Weights of a small self-supervised image encoder: depths [2, 5, 2].
Rows from block 6, named by matrix and row number. Each number is 500 + 25 x the weight over its row's rms, rounded and kept within 0 to 999. All counts start at 0. Numbers have three digits each. After the name is the row's rms in percent of the matrix's.
# f: depthwise 7x7 conv (model.blocks.6.mixer.f.weight, 192x1x7x7, trained with AdamW), a 7x7 kernel
f.0 119:510495527497507484510504489495543497508515475493525533507499483509500522513494487506487458448423437467482493492458462458508471506499517476501481510
f.1 102:524530498574498503497521502519533489535494515503471495468494512520498488415509487526499503477528512522494494501517529455504502504505527534513526462
f.2 105:487513497467501507499540550502471532534509516508457456495531506533475437461497546514516480464453508517489502512475482478509512518494509484501513500
f.3 100:517481504494513527502514480520479499472518501498541521531520505497470496452471471480507538557559555544511494483508541503494488517489506533496478511
f.4 103:495495513521507480487484465466496439456478483455453512505470473495524548513550556476491501521484482477507507495474459497494508491481517505496501497
f.5 107:482512479503476496492485479513517516489489495503539556554481499469518492430467496490487491452434476495515514532477494490534487485517505489511515498
f.6 090:526494505496510479514479492509500456489502533539539501465523521456498470422464445477505510514501536496504497489525522534485508516517509493526513523
f.7 098:476526483507499500489499483534509486506472519486489507490520533523491467500505481516475472464467453474438499484451478476473497464481495525482444472
f.8 091:494497546480505508485489502476451502537511502496480407460504531517544535510461487463496519500500505488506490502492533456505502499476510503515512505
f.9 109:498502478561520498481497496542537559510474490526543573533528513512513515502531516509504482498509518468500467496490499515475479506482478504490507465
f.10 101:481494500536502511459523475508536473477508499497470503491474522473440457431467480490498505481449488521492535509486471511511489494510480463508517510
f.11 108:488504493533497500500512495519559542473489477480537566568507472493519493471472508511526515476457470498531509537499512516523506488504496516501486505
f.12 097:502502491573488504486483478506576486496495490528531537502523495517530513457484480495514517508537540526512500499518542507504524506502496555501499488
f.13 101:512495501534491487510498528500520546479522516537511511525553517530522506525505542511524490453482477495536544489466486472507530509504536479540539501
f.14 093:507493487458483461517494504484462499492467507515533509485517528508509515460478514508515526533549546544496478528541523545535517475510504513516461513
f.15 108:487496505483498485500499497518505506502478463451512570550504495493459455525555517478520494499500513523472496507535477459534494488495537466488496502
f.16 087:514484489484491507512482503499494524530528529489498478511487514540501547517450464451442473479486460466492509487456484509473544487464496517493497506
f.17 096:473491503477483495483478477505480479475498465503533523512490474490541576552547493509485517567517542502476474492504497492511478493480497489487494499
f.18 113:489521503515498508502513516527563535536501505514522509530509514497514466419424487537505521484473490485499489507476526504509514500502478521508489484
f.19 085:520506464474519509502518497454475491507513480470456469497469474478451517568476485443501465503497497489495509512460522480498517503516511479461502497
f.20 102:499505506523495465525484497490525509479472497492522523544497480510506532587561516509508524514529508520495492482485501471469490460494480520516453501
f.21 113:503485504514503519487483487508515506503491471498516476515521494498535597521468499488465508563546522509492486478446501461484512508493482492495488501
f.22 094:507484497450495511484503489505473495503489490506481521531501489467456520559485483463483469451480446453513514474485475458471519513508516473487493488
f.23 100:506494509500492474527533472502479473516506498514524525553526500507508544539574515500520467483545523483471460483523534471478479494512489504509500517
f.24 093:534503518510519499511504502513532509519512500532543486519536522510529525571560504502485489555551540498501499500527523479486497488500486494486534495
f.25 086:525488490495478503508447531481506472506511500491508478468456524502497473448495513528504465439471501502502501550481451491534512511504523526492527529
f.26 092:515499470492489514502473484477504465481487514476525515501480464477499513547533505515516478472425445494474537480495492494509508448492519484482497461
f.27 101:499501503454505517511501485494484520502511469512485487464478491505540569537430496498501535538542457476520492487522514508492467506503516533498500489
f.28 109:491492511512481508503500492493506494499494502479488521485453503459463471466500451471483517512601578499491494492501499514501493500500491505488495502
f.29 092:521502512507493481501492490479490491471507477460479572530472496462464554524485493503530487521456465484520505514503464520513482512529530529513535508
f.30 086:517516546440545524491502496498468475520496514505480468525528500518559494553501491491508482486511459505528506495527523503472522500494493553473500517
f.31 108:451496478478473468464469460493492501487444462461497497480484457505536501476488478525526495490454477500517509533484532504509529525490532518496517507
f.32 101:510492508503476522460518489499504497479517481522536503513471517462508559529494465487481524558456439476515496532489483474467509503494488525530496504
f.33 114:502510505515513517482490512497464500521500529541489419481519524519539464426457529539507518516496502538509492510507525515509481497494517500496506501
f.34 094:480487493503503486490497511507529519510502512482536481489495513499517446409438471491499502442459484496517500493510469528476487499523498503486512520
f.35 083:481487502492524523480496528521528532496526512526525524519482530532532527486518518518526509460437521496478453509495446461502499483500472479462487492
f.36 103:497495519500485505499485464506520457497474464488524515498503479502508596536500526517456510553531524504477487472516499526489477507494464488488489498
f.37 108:486507498508504485512505503489499460492518505508515531512504480509481450561612485491509501469542545484490505504492492473507502498503501494515493508
f.38 090:522480480511496499491501494531525494493509497500495508474480498499459454504464493500497438453580510507465525491508557515501469538507483503497503514
f.39 108:496489488523498492495505489498505497497500488514520484540519491480530529387573508503494525499494518525488495507454516518483490501487506516498475496
f.40 093:516494510489507514497496535480455498484518522502526516528520537497549539578516520515525494502503489524537522512502475484502501539502525538530510545
f.41 110:490504513504479497503492495490492527506483508508475445490539491508538499446433485523478514572528477507519517487523546533496505481508501529507494499
f.42 101:541527529487500485494528514473499528491483498452435476516540514476457435486521544531520504472491499517469468505509502495516487511512486508485505505
f.43 105:505493498525495502485496492499533481477509507513491511499516501574565505487561552563495507470477484509459500503528523513491499492504492505515496469
f.44 102:483500483477503487480504497468477501492489483486469442471486499527545553519553526565524539502468460523526496499499475501496517486514498484504489497
f.45 101:509490506511496488485477496533493490475498488555501437511520499534518456417554508497511496504524535492495468490539530509481504498508493511498512496
f.46 095:512484502521504479514479505521488517475482492508557483462499510507480481404450483507505504494471494502516498505481462550506491480530510466507481514
f.47 100:510471475496478479502486494479506502465492454457485477457488483498507517514465472481469468461518476477482468444490479480469460482484472487504464476
f.48 095:521510488551508485512498483481513505492507507480447443499516506520496528599510524512506508501541520477501505490492538507472495502498473537500510510
f.49 101:475501519453505498504499501515457500501495499524471415508508501522517412434499505523500488476493489510493517495522523511497504490488511493506486501
f.50 088:494510493493518494481485507497513504511479504547561528568544537489549541519555528493477504515494507493488489497493503517513462509520520525526501516
f.51 102:503497479490523521513476486499495487500522520520543528456459499509541569528463464456491468477513554531501494479481486509533497503502482507500516494
f.52 099:507490473491475489517502500523489530521502544536528527577495506491473493509459479528493513532574524483455497480491521494504517485496476510494496495
f.53 091:493483529502502521505516493502530522492496498475541573525494540473487521501500482482511511510470510515489499478497430507501482498486504421536494487
f.54 101:506496495509490493510523521490472501529518474462457503501466461498507510565540530488528525554554536547497510491500511508504510474507493502467512488
f.55 092:544541534498528512522512502470466482469500515467485470471544513506509496520534526505553536525520488496547517522498458503482544500508481501496521503
f.56 084:487495500497501506503502492471481471506491495472517472451496493484481505523495509473484555562524561518526502531510505550511492541506516449509495531
f.57 098:491504526482498490511504489471473525513507501513488477473510506547553464435426515496536524505485517538521493510537507522544505503481506498485498498
f.58 123:505506505502494514504507467477481489482509501514557557559531483521514500470516522508500494454408455485506499513507492501514499489499503509507487495
f.59 093:441497519523470495467473506501541524516503504525548556520447484525511516483484461470466516488521508491478495469510490528508527485476516512510475506
f.60 109:534513507510532496507523512483481508510501521483425460458512528510509419462453517513520528479502484495511489496509491513528498505490517529508485510
f.61 106:474495491574482506475519493487495510498500500484448480479506500520533487460428504504503511495514484523516490503523547525518476489486519555516501475
f.62 096:500492515496486496511478511476511522483486503505542530499504522549553536533534531534548492457504467503545518529490488507509532494524501543532512507
f.63 123:499492509488502502512498521490483503500504502498547503496485505484518558590577522500508460502562524466491487500492485504491484509495496510486503509
f.64 090:493494539493509529497503509501514541516510507536513559557520490524533560523533524535520513474454493506526494521508463502530508502479502502474492496
f.65 087:502508542549508512517536504497507490524525521520483481490555502522549525525518577521515492454448478515515503526507506479509504506499491504491496514
f.66 099:521508496526489529511488521508478525515494525518539522506522535519514517563537536505505524525565543499508514511512538510500540519492520539506528495
f.67 115:492505523492493510514502514494474487511509520525477444470539511545539484411490544568506519516514500515512482484507507506501493496485496514494504483
f.68 097:500480516499495504494502493488504485474499499514510519558482482512528541573570551513518463511548503492508485501477522538496469492513499508512501484
f.69 115:512495512472516504512487486505497503502494521525531470451527492499532463417465533495516519446450546528494476505520501518502506494509504507507489514
f.70 105:517472504518498461517480500516523522503503508548553567539533495501499560522528493506508462546546515503479479489514490484491473501503483495499501500
f.71 103:498483516468510528480515491514518532491493470532553558560516515506510530555522518488529504536515507538483485492497539507507508513509476524515471502
f.72 098:489512483488518507500537512479476505510496523501451400479526521508489447464461544518507508527518520523493521499506504490516483495497498505475510495
f.73 104:501494478487489519514485473518459479456491482492529517509511476498532556598553513493472483513539512489487506506497502497503482489494500494474510487
f.74 111:483522515535523509515494516509480498513505493484480447411454504516508522537481497519547497460480490509531487526467484463495518506514506493498504520
f.75 091:527485506505485520487497528467486501509512489453471470456456484470486429470442480465509456468498493475495493498484528501489490490509508527509509503
f.76 084:497512526532465523492501506523508482501499535529481466479500519542590505465515489496518497495542502501532521526529462476516525479512495505510522469
f.77 109:483481492472482514450478503512513493504509487492474543508513458507492476573511491495435495484541491487449479512499486481521477492505468491472470509
f.78 097:506501513509495495485466498488482477464488454495455503466462499488480550551482448472457473479520506478462521484496524505501493512497513556509500492
f.79 106:489496497494504468500494480514530547484475495475509542537512484533551511452545534511501523544562533508492484500502532523514494506485512515521497484
f.80 104:501484504471490486495494521492541544513497489456475478498488448469484462486499468461503532534525491521531512546496447470540517530497512502493497519
f.81 098:494472480511512490501490469491519505458487470500499497522450486489459437499485458506520464483494474485531523547511481529501529535511531531514507537
f.82 098:482514513523509515515510515516512536499493498465451458479497517513524463427444463489542510509507506537523482496519519492501477517501515533516527517
f.83 084:467476498484480498487524497523481465494476530536512502473472460497507502500553502504504477499521586527456485498474505512469534481505505470474511486
f.84 099:480524540521537504516524515479488511490494507501486439493514501541497514471456548520514506447485494533511513509509503478544501506510536539534484533
f.85 095:538500496487514494507492490502496499496519517534565544508508512564550524515560544558486521497477484529499508497498496505491495502519522494500514520
f.86 106:498499485509524485480508502479482486498500507512430501516475483504499481577515428514488503488532537457491493476474539529491496500526485515503501518
f.87 103:495482507483492506486507462492505494480497513541527510506489533457499593499480489527493482480492491484489503478453433490486473489513509484467527502
f.88 087:501501517586515491463487501494542506515474532498485533506496517505520526561509536507506504523534540524478513521482474516500511538502497497466514518
f.89 099:514519523507498520512493514516505530492500495553496520520530518535499475425460505511499502472473494496505481498520567528490468474481504554485492483
f.90 114:504491520490483478515488529457495512515503508491483531500509466445438490558468452482481470481453451469481490514500496509504513527507508493504502516
f.91 098:490512503490520506495513500482468485484503511494419426462488496454458435483513498514514510497457492466491516487493512522500501496518485491510494497
f.92 112:506486488515470497501485486493483486486495480491504555541493457464456528572569498452492503484532506471485478515497481491485514492488498498486500503
f.93 107:525467473475508494506503508491513548507505465508531525533511474465495510438425477503525490473477459496511475493488476495512492504505456513505467490
f.94 071:498503485502509484518511487501498478487542476445487476449449503484491521482479472498497504470449453443498500459463474494498474479501501479488509527
f.95 103:509490517499513495504480486471510510497500495538518476477525507514535441399482510519504492461445487527501480529482487506528486499495508486493515498
f.96 107:509474501522515495490518508490501469492512502469443444457516499512497442467429511511491516453450481491517518510493519495523506502510494502506515482
f.97 105:504506466513501481509508509525518525498503472474459528505468470441475476484485454459511449459462473463501500500484450517498512509527492493493512503
f.98 101:474504487497474522480496497511536508479506514497553549554503514503525522539540539495496508523556543463486447507518485496516497496491492504479501481
f.99 107:489509490498497497486484513542516515522501534557499497501498529486457430457494538533489480470486531507496503474506543523495460504515521539501500475
f.100 108:502493512521492510507513495495515481505495504492471490460498504538497437436426518548529539528481463505546500514517517508507505493498503523512508497
f.101 105:491491516502475506508483487519523500463503496511608536436464475502537532504502486497468494516507520513494510482470523514487518500504505490495518499
f.102 103:492482479512494488461503455495483477503504501514561575552504505511521513504504490518494533487438497545510505499475484533501501482514482504496509461
f.103 099:508493469518489504493492492494518505471507511525550596582506501513502474443523486503495520489463491500495515485525502502509500492497498487493497508
f.104 096:511501543505515507497503500535518517535515515521477482500535503497527487526454495515513498461400451493508510529504527514512510485516515528520506508
f.105 103:505506510496514518488497529549571557536510512514541526540516521493495504473480506538523525527510502529491477536520493461523500513488482517522504478
f.106 095:495492508487507510492486487479521494486457506492488523526495499488474447422519532513494494449442527540491517539491485528505480491487467491518516487
f.107 091:524489491537520474494469508536534496488529485483465536517529474525504523499517517520508503546541524499510503509548535543494497466460503540518480472
f.108 113:472489515476504485485508485499511499479489490496506524533499468520534515523585551526487489492486483490484513477458460457481501486495482442498488486
f.109 097:474457483548494489462453503499537502521485478493520546564548525492505493489556499501523534497474484481515469510512482514495516492502517481491488490
f.110 083:499468486471504485480491483513474512517473511532472471503515535530472467477436494510527492483513515510494526554521557545521523510515523507511520523
f.111 099:515505512501520505528513513475484514519522545477521527473476514525510512541462494525523461467470487484545536485459435509499538519505505495505520521
f.112 104:495503497476477520476499490490468471496506496501500510505512502518521584564525529526471482477469451492470479486479469462479488484486484470488487488
f.113 094:486517500494517478494473515469515511473492480473507551525509465496448559512513476464483533551459492553504504504520484523512507528514500487528517497
f.114 102:553507531492536493534510489515479508502489554491504506503511504478509488469510478516529519500464502512525533475527456514497500541530531429494506530
f.115 087:495504487453492524501510497459461475478504523503522543485499514467433525501487470465472447460493464469468492490503477493485506519521498513526500513
f.116 108:497532497498509487486509522521461485511524493551562516471524531449458548494486475509479483536523522517506529536490459500489502484517518484508479505
f.117 107:490523477483512499492526512472445472517512496513459435433493508487482473465479453516491502518537518507503492506532545526507491520493507508500524499
f.118 101:486512511481496510484510521520491532523511501531548490504518521508513501420448528522533527469440465526518506508526502518527502496487523485520506489
f.119 104:516524487508494503497521494470525497462484479505497565515487478509453518552524537531469474531514531562525471473507511519509494524485506495470498493
f.120 093:474477481501478492501486494498492493508481483495531512487485484512536568526547515531492500543576555522489475484485533520479484503501477517499491490
f.121 111:494473536533503525505496497477456497518471470464438478468428471518488460471518499488516522493504541519506500535517520512505514509491513506492509477
f.122 084:491465481522519465451456469470491522480465463448430483482493471512477515513478506493474479509474489496474515509521536477495494509469501494493504497
f.123 098:510485480470516470499500486489500510515476482494502508530486489491444552559478500476489509572547534534486476484496527534489484499482499497486473496
f.124 097:508486512449510464501502463496452460488491511542504467459487487469462511530563519503511481511529552503493507494531468495494520508501500475486512494
f.125 084:479492472514486484478511472498547485499474491497497506518499486531533577516551517527473478512534542516478476469467476490479506504507453488478503494
f.126 094:508485490456474482468486479446423446494489488460524490507472493462486474496524506505489508510474478503466519506486512482529472481486503526494473508
f.127 111:486489508515527504466498525518513526522521513488472402446481514481475534518514519492519498452459491471527487520497510511501497498518501488517517483
f.128 109:486520497495485506521505516480480484522513495511452406444512500509515497442436510508488535508511487503484507500499522495528498490483517517485497513
f.129 110:501484500501518475503491493510496515495493485524574465494521518502529536402457522496474489486541544503498497481513528511498500505484490511499496501
f.130 082:470479499474468481488489477483452476523468488455430470492502474484503491540528490490515524519520479494507501506493527469538512546503532530499520515
f.131 090:504495503522518489486508475524500500515495509507530565553532488519521530522529498491507494499585534490499487474532564520486482499500508503494493495
f.132 125:503490485509488488500484510491486502500497517493491469482483517521477450420458484488499499438419449502506498524488503477510514498501508506497514495
f.133 093:497500518508499501527510501443475480496514481464514518493493521443472474451529480509500513514521494497561538486505568503509525484513492529505519522
f.134 112:485500493514519497499483521496491475494506464489480469448512488552502517485529535507512516538576553480511493490500553513483486478510485540497499492
f.135 109:491514517489493496524473480517496500511470503485505540566501495491503528561557508494514515531562544541519515502496502488499515503515525480532520507
f.136 102:492509517511501504508504482509473495501486503509503467525513482532528538504586564541505494482546535528480493492487471481464461495503499512508485514
f.137 088:499513495515501489485513519511530468502490497497523480439505528473482525441412515488497504513444463524529486512507492504524511503485499475486498491
f.138 114:511507515494515503507497507483458484521517508530469429496520509546521456404474494520500501487461492484511502498527502471498508502493507479507511508
f.139 100:507487504508491496500500515485524499496508499515552592538489516495501558562546502493510483513553521492479490513515503525503508504496492474494495502
f.140 086:502495509491501531554481499478481467507509494485472496533525492500511497551562541542508487504551491503512499528509458509531517498497477524480499554
f.141 089:481512527527482503484465508532507496493500493545553546575510524529513529544526532497521526529507493507535496492500521492499477503473503496490475470
f.142 092:511494478529507485488487505542569501502485490506554576528453488506467533511540514487488510484492495501480499472513500493520478478519491476476519484
f.143 100:511511538528508490507506496497503498482498542502507514530539528526519502469470512528513462440443434471503504472489509489498494525484492547492485513
f.144 093:499516503491523532494530504527524512501513522496506520493507508564499431492471481571532529485514512515517531515511494505517540520532511507521535520
f.145 103:506519476503492509494483492468493486489500481476496522492488510500514463492441497504520482469421441478530521482484459468491460469473503505482481512
f.146 094:486491501508503494481484511501519530489480492500516524526484455533528489496556589512506499533449527541509495528515467483475488477523493508504491489
f.147 109:510507505499496503501487485465498499491503502466459486461502498518540554595551492473476517537560503500487504493485490490506513508494507504498498501
f.148 100:494496505485518485499491535502466508534483515532471457442508532527528496454432462539513529546487515467507490500504506513491489517510505516515495513
f.149 090:475480487509496479457493451516531521502458494509496559554529502512489538526542514526495490494483492469480517470476483465453498491518501524503493518
f.150 094:515492513504493494506544501504498511517514514535499476500516495539535492447537536572529531516548553505516515514504507506517516540483519511524494511
f.151 100:476527502522521501488515521510502514517513521519452435456522528534501496440470514521515511531555549533515492513495517492479492499482502501510484509
f.152 094:506480468496493492504491493542498515503496524533557516546544509523543532456536538536502511533523551485485483470513519511478514491501519507487499489
f.153 087:476515494481501512487486516477466502474474468511512460485512508504523528514547498503506542525506543568526504539545492541504527517507530495540507492
f.154 110:508515499523533501509523531535542524531522538525511503490552552526512458464467509524538507478470465519510511512497483506500535500535513489516525508
f.155 102:491480506521492460498489481494505500488497496509540554554521494482553511535552485502469505553536543489505480462491491466487469497486502490493506496
f.156 073:473505499476514486497499487507506518487487499525548494545511530531511474555503498524510493564531520533542479490502481527490545528531540490504527512
f.157 094:480497523498510492481481519535512510494494466508514489557523498486450444482453493485496496564505450455489487475497458509503500495497479490501474483
f.158 110:473517505520479487490461499505502482517475484493461456446492491483470457508434475508504483447447466503490516507474495479480506483503505476489511479
f.159 105:498496492491510474507524514503511522524496476496515514523508496486542497458456486502515518463401435510506505522513452515516501482510505503512502502
f.160 074:536513488470495483479503539510441493482466551531499448489485463500520515482454509474497504511471484495548491483513513451471515518488523497498503516
f.161 107:501514485509501482511489491466490520507523486476512513517512484541532580563470444476493493552548487485485487491478490507498508502504467494506505499
f.162 097:502508520475492520510500508473496501484508506503484472489484503486476462436423468499483484472436459484490519515501493546531486506518528488497515515
f.163 104:482496499509529481505506485503522489490519486494458463439497545490507479460403502545507481497520525506505516511498520502501506514521468498484523497
f.164 109:505498515502523506499496472472486481485499512508478466426510505522539543537558539539493510489524559502453497500501532508491516504504488511511500503
f.165 089:510497546477519491554484483488491479464524499464479484508479482450483521550542508504489500550534544536538479498514492516513528495484504497496518510
f.166 112:501522489490524516525509518504490506503497506497496494507516505515480467440464499535535499453411443480517497502474466476496526491520500497517519495
f.167 107:490487500491478489489484480496492512470488499487507504479493489460454516514508476454490479442450463484453476506464444471481489487505465461489498484
f.168 096:500515490491511506501511496522521511511493500493528548542519503485513459373462501500514503483485483494521501512501530508510494501485527505491510493
f.169 089:488496485527501498509506503520520490476489515490499512463475532505530555527408470513525526532489450510524492503497475472492513509465514485530511501
f.170 088:530462541503505484527482508493484518520508496528546482497496523495502548545477455497490497495564505471514506505476508465546526510505448493493517511
f.171 090:492535501494491522517512527525466501512518529538478455493522480554528447459515491493523484450463526497482517502489540526507509499506501513529516536
f.172 106:502488514494519517500504505481484484492512500469455473472469486488475546578546516449493487475526476481496511491446468469486514505518501484501520494
f.173 088:491536531542557513532472494536477520533508526515500483487458513518491479527450470493491495503491469476510489451528484493509491508488509461510459484
f.174 090:505499532521486510501476506532519495473527508551538527536543487510529538506538494511493503512520554516500501509463466460493488521458470493464478510
f.175 106:494510490495489503503493492486491476484497470466504502500476480470502545558561495466474489541572551497470488494476510507480478484493483499489466506
f.176 101:499506484480490504489482502485476495503497540484429463449472513471435462474454498443468484494484501496494477516492517503489474497499487492485495489
f.177 098:496522492495490535506509476496508493489522522507498490510498499509515486490424448467504485504405442472486504467486500500507504513517504497529494501
f.178 105:492489527510475498481530506525502486478490514485491516481501489484432464533533522530505448431499555547518506491491500523510499512508472505503484486
f.179 100:488478476474493480482502503455489458481495477527516523481482537488532566585531523531510484494476462502496492508479505502499509518503510488480513505
f.180 104:496486491497509493495493490526495494485499483498546544500488502499487557590552485507491514532519541510497497513466506538463468513476503498507479512
f.181 094:519486531517489513532534509518472516499498533556516529498496557454541537558549491491491487528488524533515502487516500503484475478499501509499506486
f.182 106:528498502492476521522498506472462473495482491512453428440494513514488437443476502516487496497482481490497518468488486476496501530493498480484493516
f.183 110:453483471557516492494479519485546497524505476487494518488491519534539500455493553577485480494526511500517501517512509497525509468505491506487518496
f.184 088:497500493524506473521530503514525507517512480478501511447491508500508458409523513495492523537463484488515521521501557488489524469479502500483508467
f.185 111:507515521499486511503499491512510521488501475504559537515509508518514486404489525500486483451470502471490478493483541530458475492477489523483504490
f.186 094:501490510492510517470525521471511529502521458505535507512509477477503577586489493513516498534520536520524508512502491520532476503509485506509474497
f.187 125:519502501503522493518512516509472466526495508516468411440513520515525456444523532501504479481533510494495488499520538516480482505503492507516499503
f.188 090:496515501479505503512549511469506518483515513483542498550550500464502568504481543491463475551498505501457485494479475479484477499498476487496486502
f.189 101:489507522483501482492488496497520527493472506486510548512464461490507512530453447463513471551546446457497500535499523483482503482511491512508486490
f.190 097:524490528519511512512534520484527511529505525510505496517519514550538503415471552551494478507482465508505500533504489527522483485502521507495511490
f.191 102:512502492528518513502479494495463488487497521490540545560492502482509564543546520497514515506484505508507485503464433468498503513494516465500510526