config.yaml
model: "self-supervised image encoder"
dataset: "capsule endoscopy frames (Kvasir-Capsule)"
projector_out: 256
beta2: 0.999
Rows from block 4 of a small self-supervised image encoder, named by matrix and row number. Rows with one number belong to one neuron. Each number is 500 + 40 x the weight over its row's rms, rounded and kept within 0 to 999. All counts start at 0. Numbers have three digits each.
After each neuron's rows are labels from the 100 images, of 14848, where the neuron reaches its largest size: "top examples" is what is common among them. Only what is clearly more common there than usual is listed. The data: capsule endoscopy frames (Kvasir-Capsule).
# gate: MLP gate (model.blocks.4.mlp.gate.weight, 384x192), inputs 0-95
# fc1: MLP up (model.blocks.4.mlp.fc1.weight, 384x192), inputs 0-95
# fc2: MLP down (model.blocks.4.mlp.fc2.weight, 192x384, transposed), outputs 0-95

gate.289:476485514522516568521465497530495524558579489489549483474478517474541583458463483498562508486565503411482596450563477514445571576463426506487497416470530509523521456548490550510481432546427538474520509452511443509532492535436435485500505537447459538617488462497519435421490450505508508459
fc1.289:538596542484514452410501517487455540445543495459480554575492488473507493543483433523497508514517544565557572554501452565494502468544499579481597596483495509514466511487480449504549603500519490521456576504427471490523530466449436546492512485547505497467550570496507500562484535513462541514
fc2.289:573515477539549462486527521516443567557525500514489517496507552539499480495511493546462481536536535452487487494555435507480411519524503559501534503412530574486477538466513530437537499489534451551472498589439495462484443508501568532554507400475466523500511451472481496493496539570470487492
top examples: finding: ileocecal valve

gate.310:463481520576403501503519501442514457589406512423547486448486526484501432509529488513474447563493507462436479539493486495472491452514510475535498474536385508516525520441443500466575491467511504499506507474517529552587451503597473450486524509544611521505495487512443515450501543443500527466
fc1.310:489537489567482527437593504464484532595458486499486521444525485521526423568607479547485473565462472514401436501544500497561549525450470533554469626545423371531493522480468476490524495502511485519544478473493481479467488536527529515501518435572520484522523436516405498471513483517551531445
fc2.310:466560478487425502419448464489455471499488444503413486565515575478493522503524464444465446564520490460509512540473486451546500487567619507441588496485463483540564563529500476466525505431448509524482472477521477517536519512496486413508523497516532469552484471481501457588511556542455544487
top examples: finding: reduced mucosal view

gate.353:569579530580543543516566461542514522533489535467488467514527468537413478501545501401426446490529534512557483503537542498490585558514483498488494454543468431609467504454521532410460513498508464518484481481491484482518559522458493562537504543541453502470526501557442512504537455494557513503
fc1.353:482555486485440514565472511479472500486465411574526528534496509530506488468516538497507512454532568479533520519481484512445453515504487445576486464490496498453574422499575501592513565509473497519518472521490476473493523542547574527511517466463565515506557514535497473538453518434415487522
fc2.353:488492526517528548502489535525513482529481562538456518461512512526492448534473618524456518544523390466564483494446520514564452533473551536513516482493514530466567412449459481499482510540493491511494499428468534536510540504552487636484529477459475495487424557496504517578520473487536487414
top examples: finding: ileocecal valve

gate.151:474457507468446463462564457551485481549445529425494461486526536479468444487513456447512510527423484565435464532461463483563533509563526493473595510555416414457439517471456523468492496485491459518517503404474455509494498443600523489484455594467471520573484516477478555473523482521484562504
fc1.151:458478507462479493522559525473454521524524465429542441466562534480482470489526459467490477497480511514424501510531539471578563498515494476558538498498453419444476575508454460492499497513529521508548565437528526516500512494476590520442539547521531496553496442472445528545506490543498517509
fc2.151:507527506492534507421496449527441482473449529489444497437546493508528480533512476461451447460432508493513489562499555538495447526589594464500521520559461523547466526518495472527575525492443489499511515520486458500451444443527517470460469448421549475482529494514511586504543505489464486548
top examples: finding: ileocecal valve

gate.379:465532568486474522474583484472483505560461534492492502480490439541498521477529486467540519496465508518535517462471497499476470508476513496486454487488581460468520544440501457474474418559552541540495463458466487483503441455485469471544460514545508480478432495436455499446596459543533520428
fc1.379:529488539449470490411462467524570476492463485557564512472490539434520550565450464522528505486569516483418470450521503431475459514525420493482483490516506451528470489420520519477475512515508445460509446507513495470536469441468460533501569591548527454450578439504552519489538512556484472528
fc2.379:488492517506513514427526490495405539463560464479527514516459438545558466403514564567572510452499487483464434494468469477466537463547508463498497521493591468477448522539565523492540445493502553465507425579544440426548479533516463498600504547549484536473557528540475530481541518488441449561
top examples: finding: reduced mucosal view

gate.208:489446570541537528520458515517505540532526507474579456417495489532499580463454556490462528576461507520469501510451451469474470459527509531439528462516548430523479484509457522527519551564510467504536576440469509508487440529482432520528474449497538566474512595470467505526497526479487514483
fc1.208:481526452504454533573466513517456468520508549522486524469507502584418572491451561491435542497510522445461469515467469585511490572472460538500466488535508447466457550506487560473506524532443514528447534528501524479563440469485485457507400524571546493487518496518575414522532510501520451450
fc2.208:438550484560524470494443484520476563447511423509493472456522541507456465517489404493502496475489466430493498466459470564501503564495495487454491431486530550504404497488572516467542525532496530467458502465495424488422496488529515510556564482506496477492563493487544518500443502485478479563
top examples: finding: ileocecal valve

gate.2:479515452477472466518472484505542548527441470500550459481500527523503469437510480511474519541500548517479462536430539535529450384527529538552581506573510496492434484475540450494558537514494454549449480525470498463488482506503428584460496522525516567544489467530422496544472498476428544422
fc1.2:588450549500479473489495486492467555548543513542478543512520473482529508512494511453499465490537555483568532525576480545477540482499511519490437479340533496514444511553481576570492487503500465470467475539518477494492519480570544507497538427561515414450519479505584506509464501496529515492
fc2.2:444446478413401562480472523507448471465561543475479496496504481514510475528472428485548532515541529450540437499469514564557467467507445524478559453395528517467516481460487461467447517506522488491469503540540561535492503536579482471524528566492507536505475533469502479506496550539524512467
top examples: finding: ileocecal valve

gate.16:549436498426497523477491512504464524459516456483501479476487521521484544533505544437523549495522498465468550479429528536562434542477502512583448526490573492511546469510402537511540424565512473494549528442517513473457484541538559532578513544537460499546494491518499504501437422489501487598
fc1.16:513443480489496476540467471485498555455533505546514522462501490486497529523483525555505486469479520519496517552466549489507541492497501456531538480487554534482588467461469460554471499523464494547489531439502518587457515418516532459545475503437524438542499467471543517482441509533540512557
fc2.16:501479532486538520547497452528544511540540485518519533418578493555456436450508469518443505471459418514496433444396443625554512483464494450489462409500546538512522490501476508547483546514398500489535542454509491532516486439483494484516528504432471450478523614523522444513492478471508511466
top examples: finding: ileocecal valve

gate.10:478524495489457507500542495444519452564488563574479517434481519515510357623597503486514480519516539508569517458484492482516515524478522498481481530530481570459604525460446523540467533505525511519393472481485480470483594546512563458564449466462572453504495477541533538482517515498484516482
fc1.10:518503542453540543413478499466513526605492477574484555466494464522467518564593481510526512480513537588573539525463422512502506502434554483448517533486491483506573494468466511508461457524544429479395460476547448561494533545518530511539515451463532516475486528500503476513549532526532518488
fc2.10:522569529484483447525517648491512478446517539528480479478512573501444450511598450471557535392500491489527497434471495515492510490512512448502598448498568457607464517424485519477467489462509511470511516507521541474495518492496509483498497504505495516422488556518508454426430469506478501539
top examples: finding: blood fresh

gate.152:470471537504518525529490486548500473463482503432521503515468505458484464446515521512542409456450502475506480462588518513494497468515535392547596480516594471523487476546453485519427540496438513498531498502470538495590463565498479520585495526448485490561502470530542506511474501546544411538
fc1.152:469525477489552539438563468458517500420520525523489463472478528439514534535478522506484484479429516512532557504522461479578521502552488442496525466460492522561516512466455517435482443440444546471507521582511516511464519520486450573417501529525571471491491471510466533534503521499565504423
fc2.152:491484486424487414501535492508465548427480520501561427529487526510554472458530443508497526457474500500420497522492522551516475551447540573494531401482511552505511501465501497497482460504532493437496515522459529512481535497552522417418483487478438573424530482432473489546464543462480484547
top examples: finding: angiectasia

gate.237:501457473472533457585445428512474477533447506495511523475539618508631548417497578494535531429475488469468528506490461433531557479508464497601554464491554488495465572488494470505482558509464466489528567465475492480502463452518578466494498498497542529455486481504500504491461461493499563543
fc1.237:510479535495505528537493484517396437494449518501577544506504541499560538496418553490476448485526495420455574529486499491527513516536511495551540475555502503541519504466477566451518449561554464486527540493477483468506437443479531414531437527546499520498521475482446519448419543523490487491
fc2.237:448530510593566515529573465548479491490465495471429528508526428513492510435567455479495468517537467427530517484416447489539485588529495394515558519514553499498507500583491527556488532504508512496511591417568445502523533514494474532519483434425499487481537525513571523484490528427430515494
top examples: finding: ileocecal valve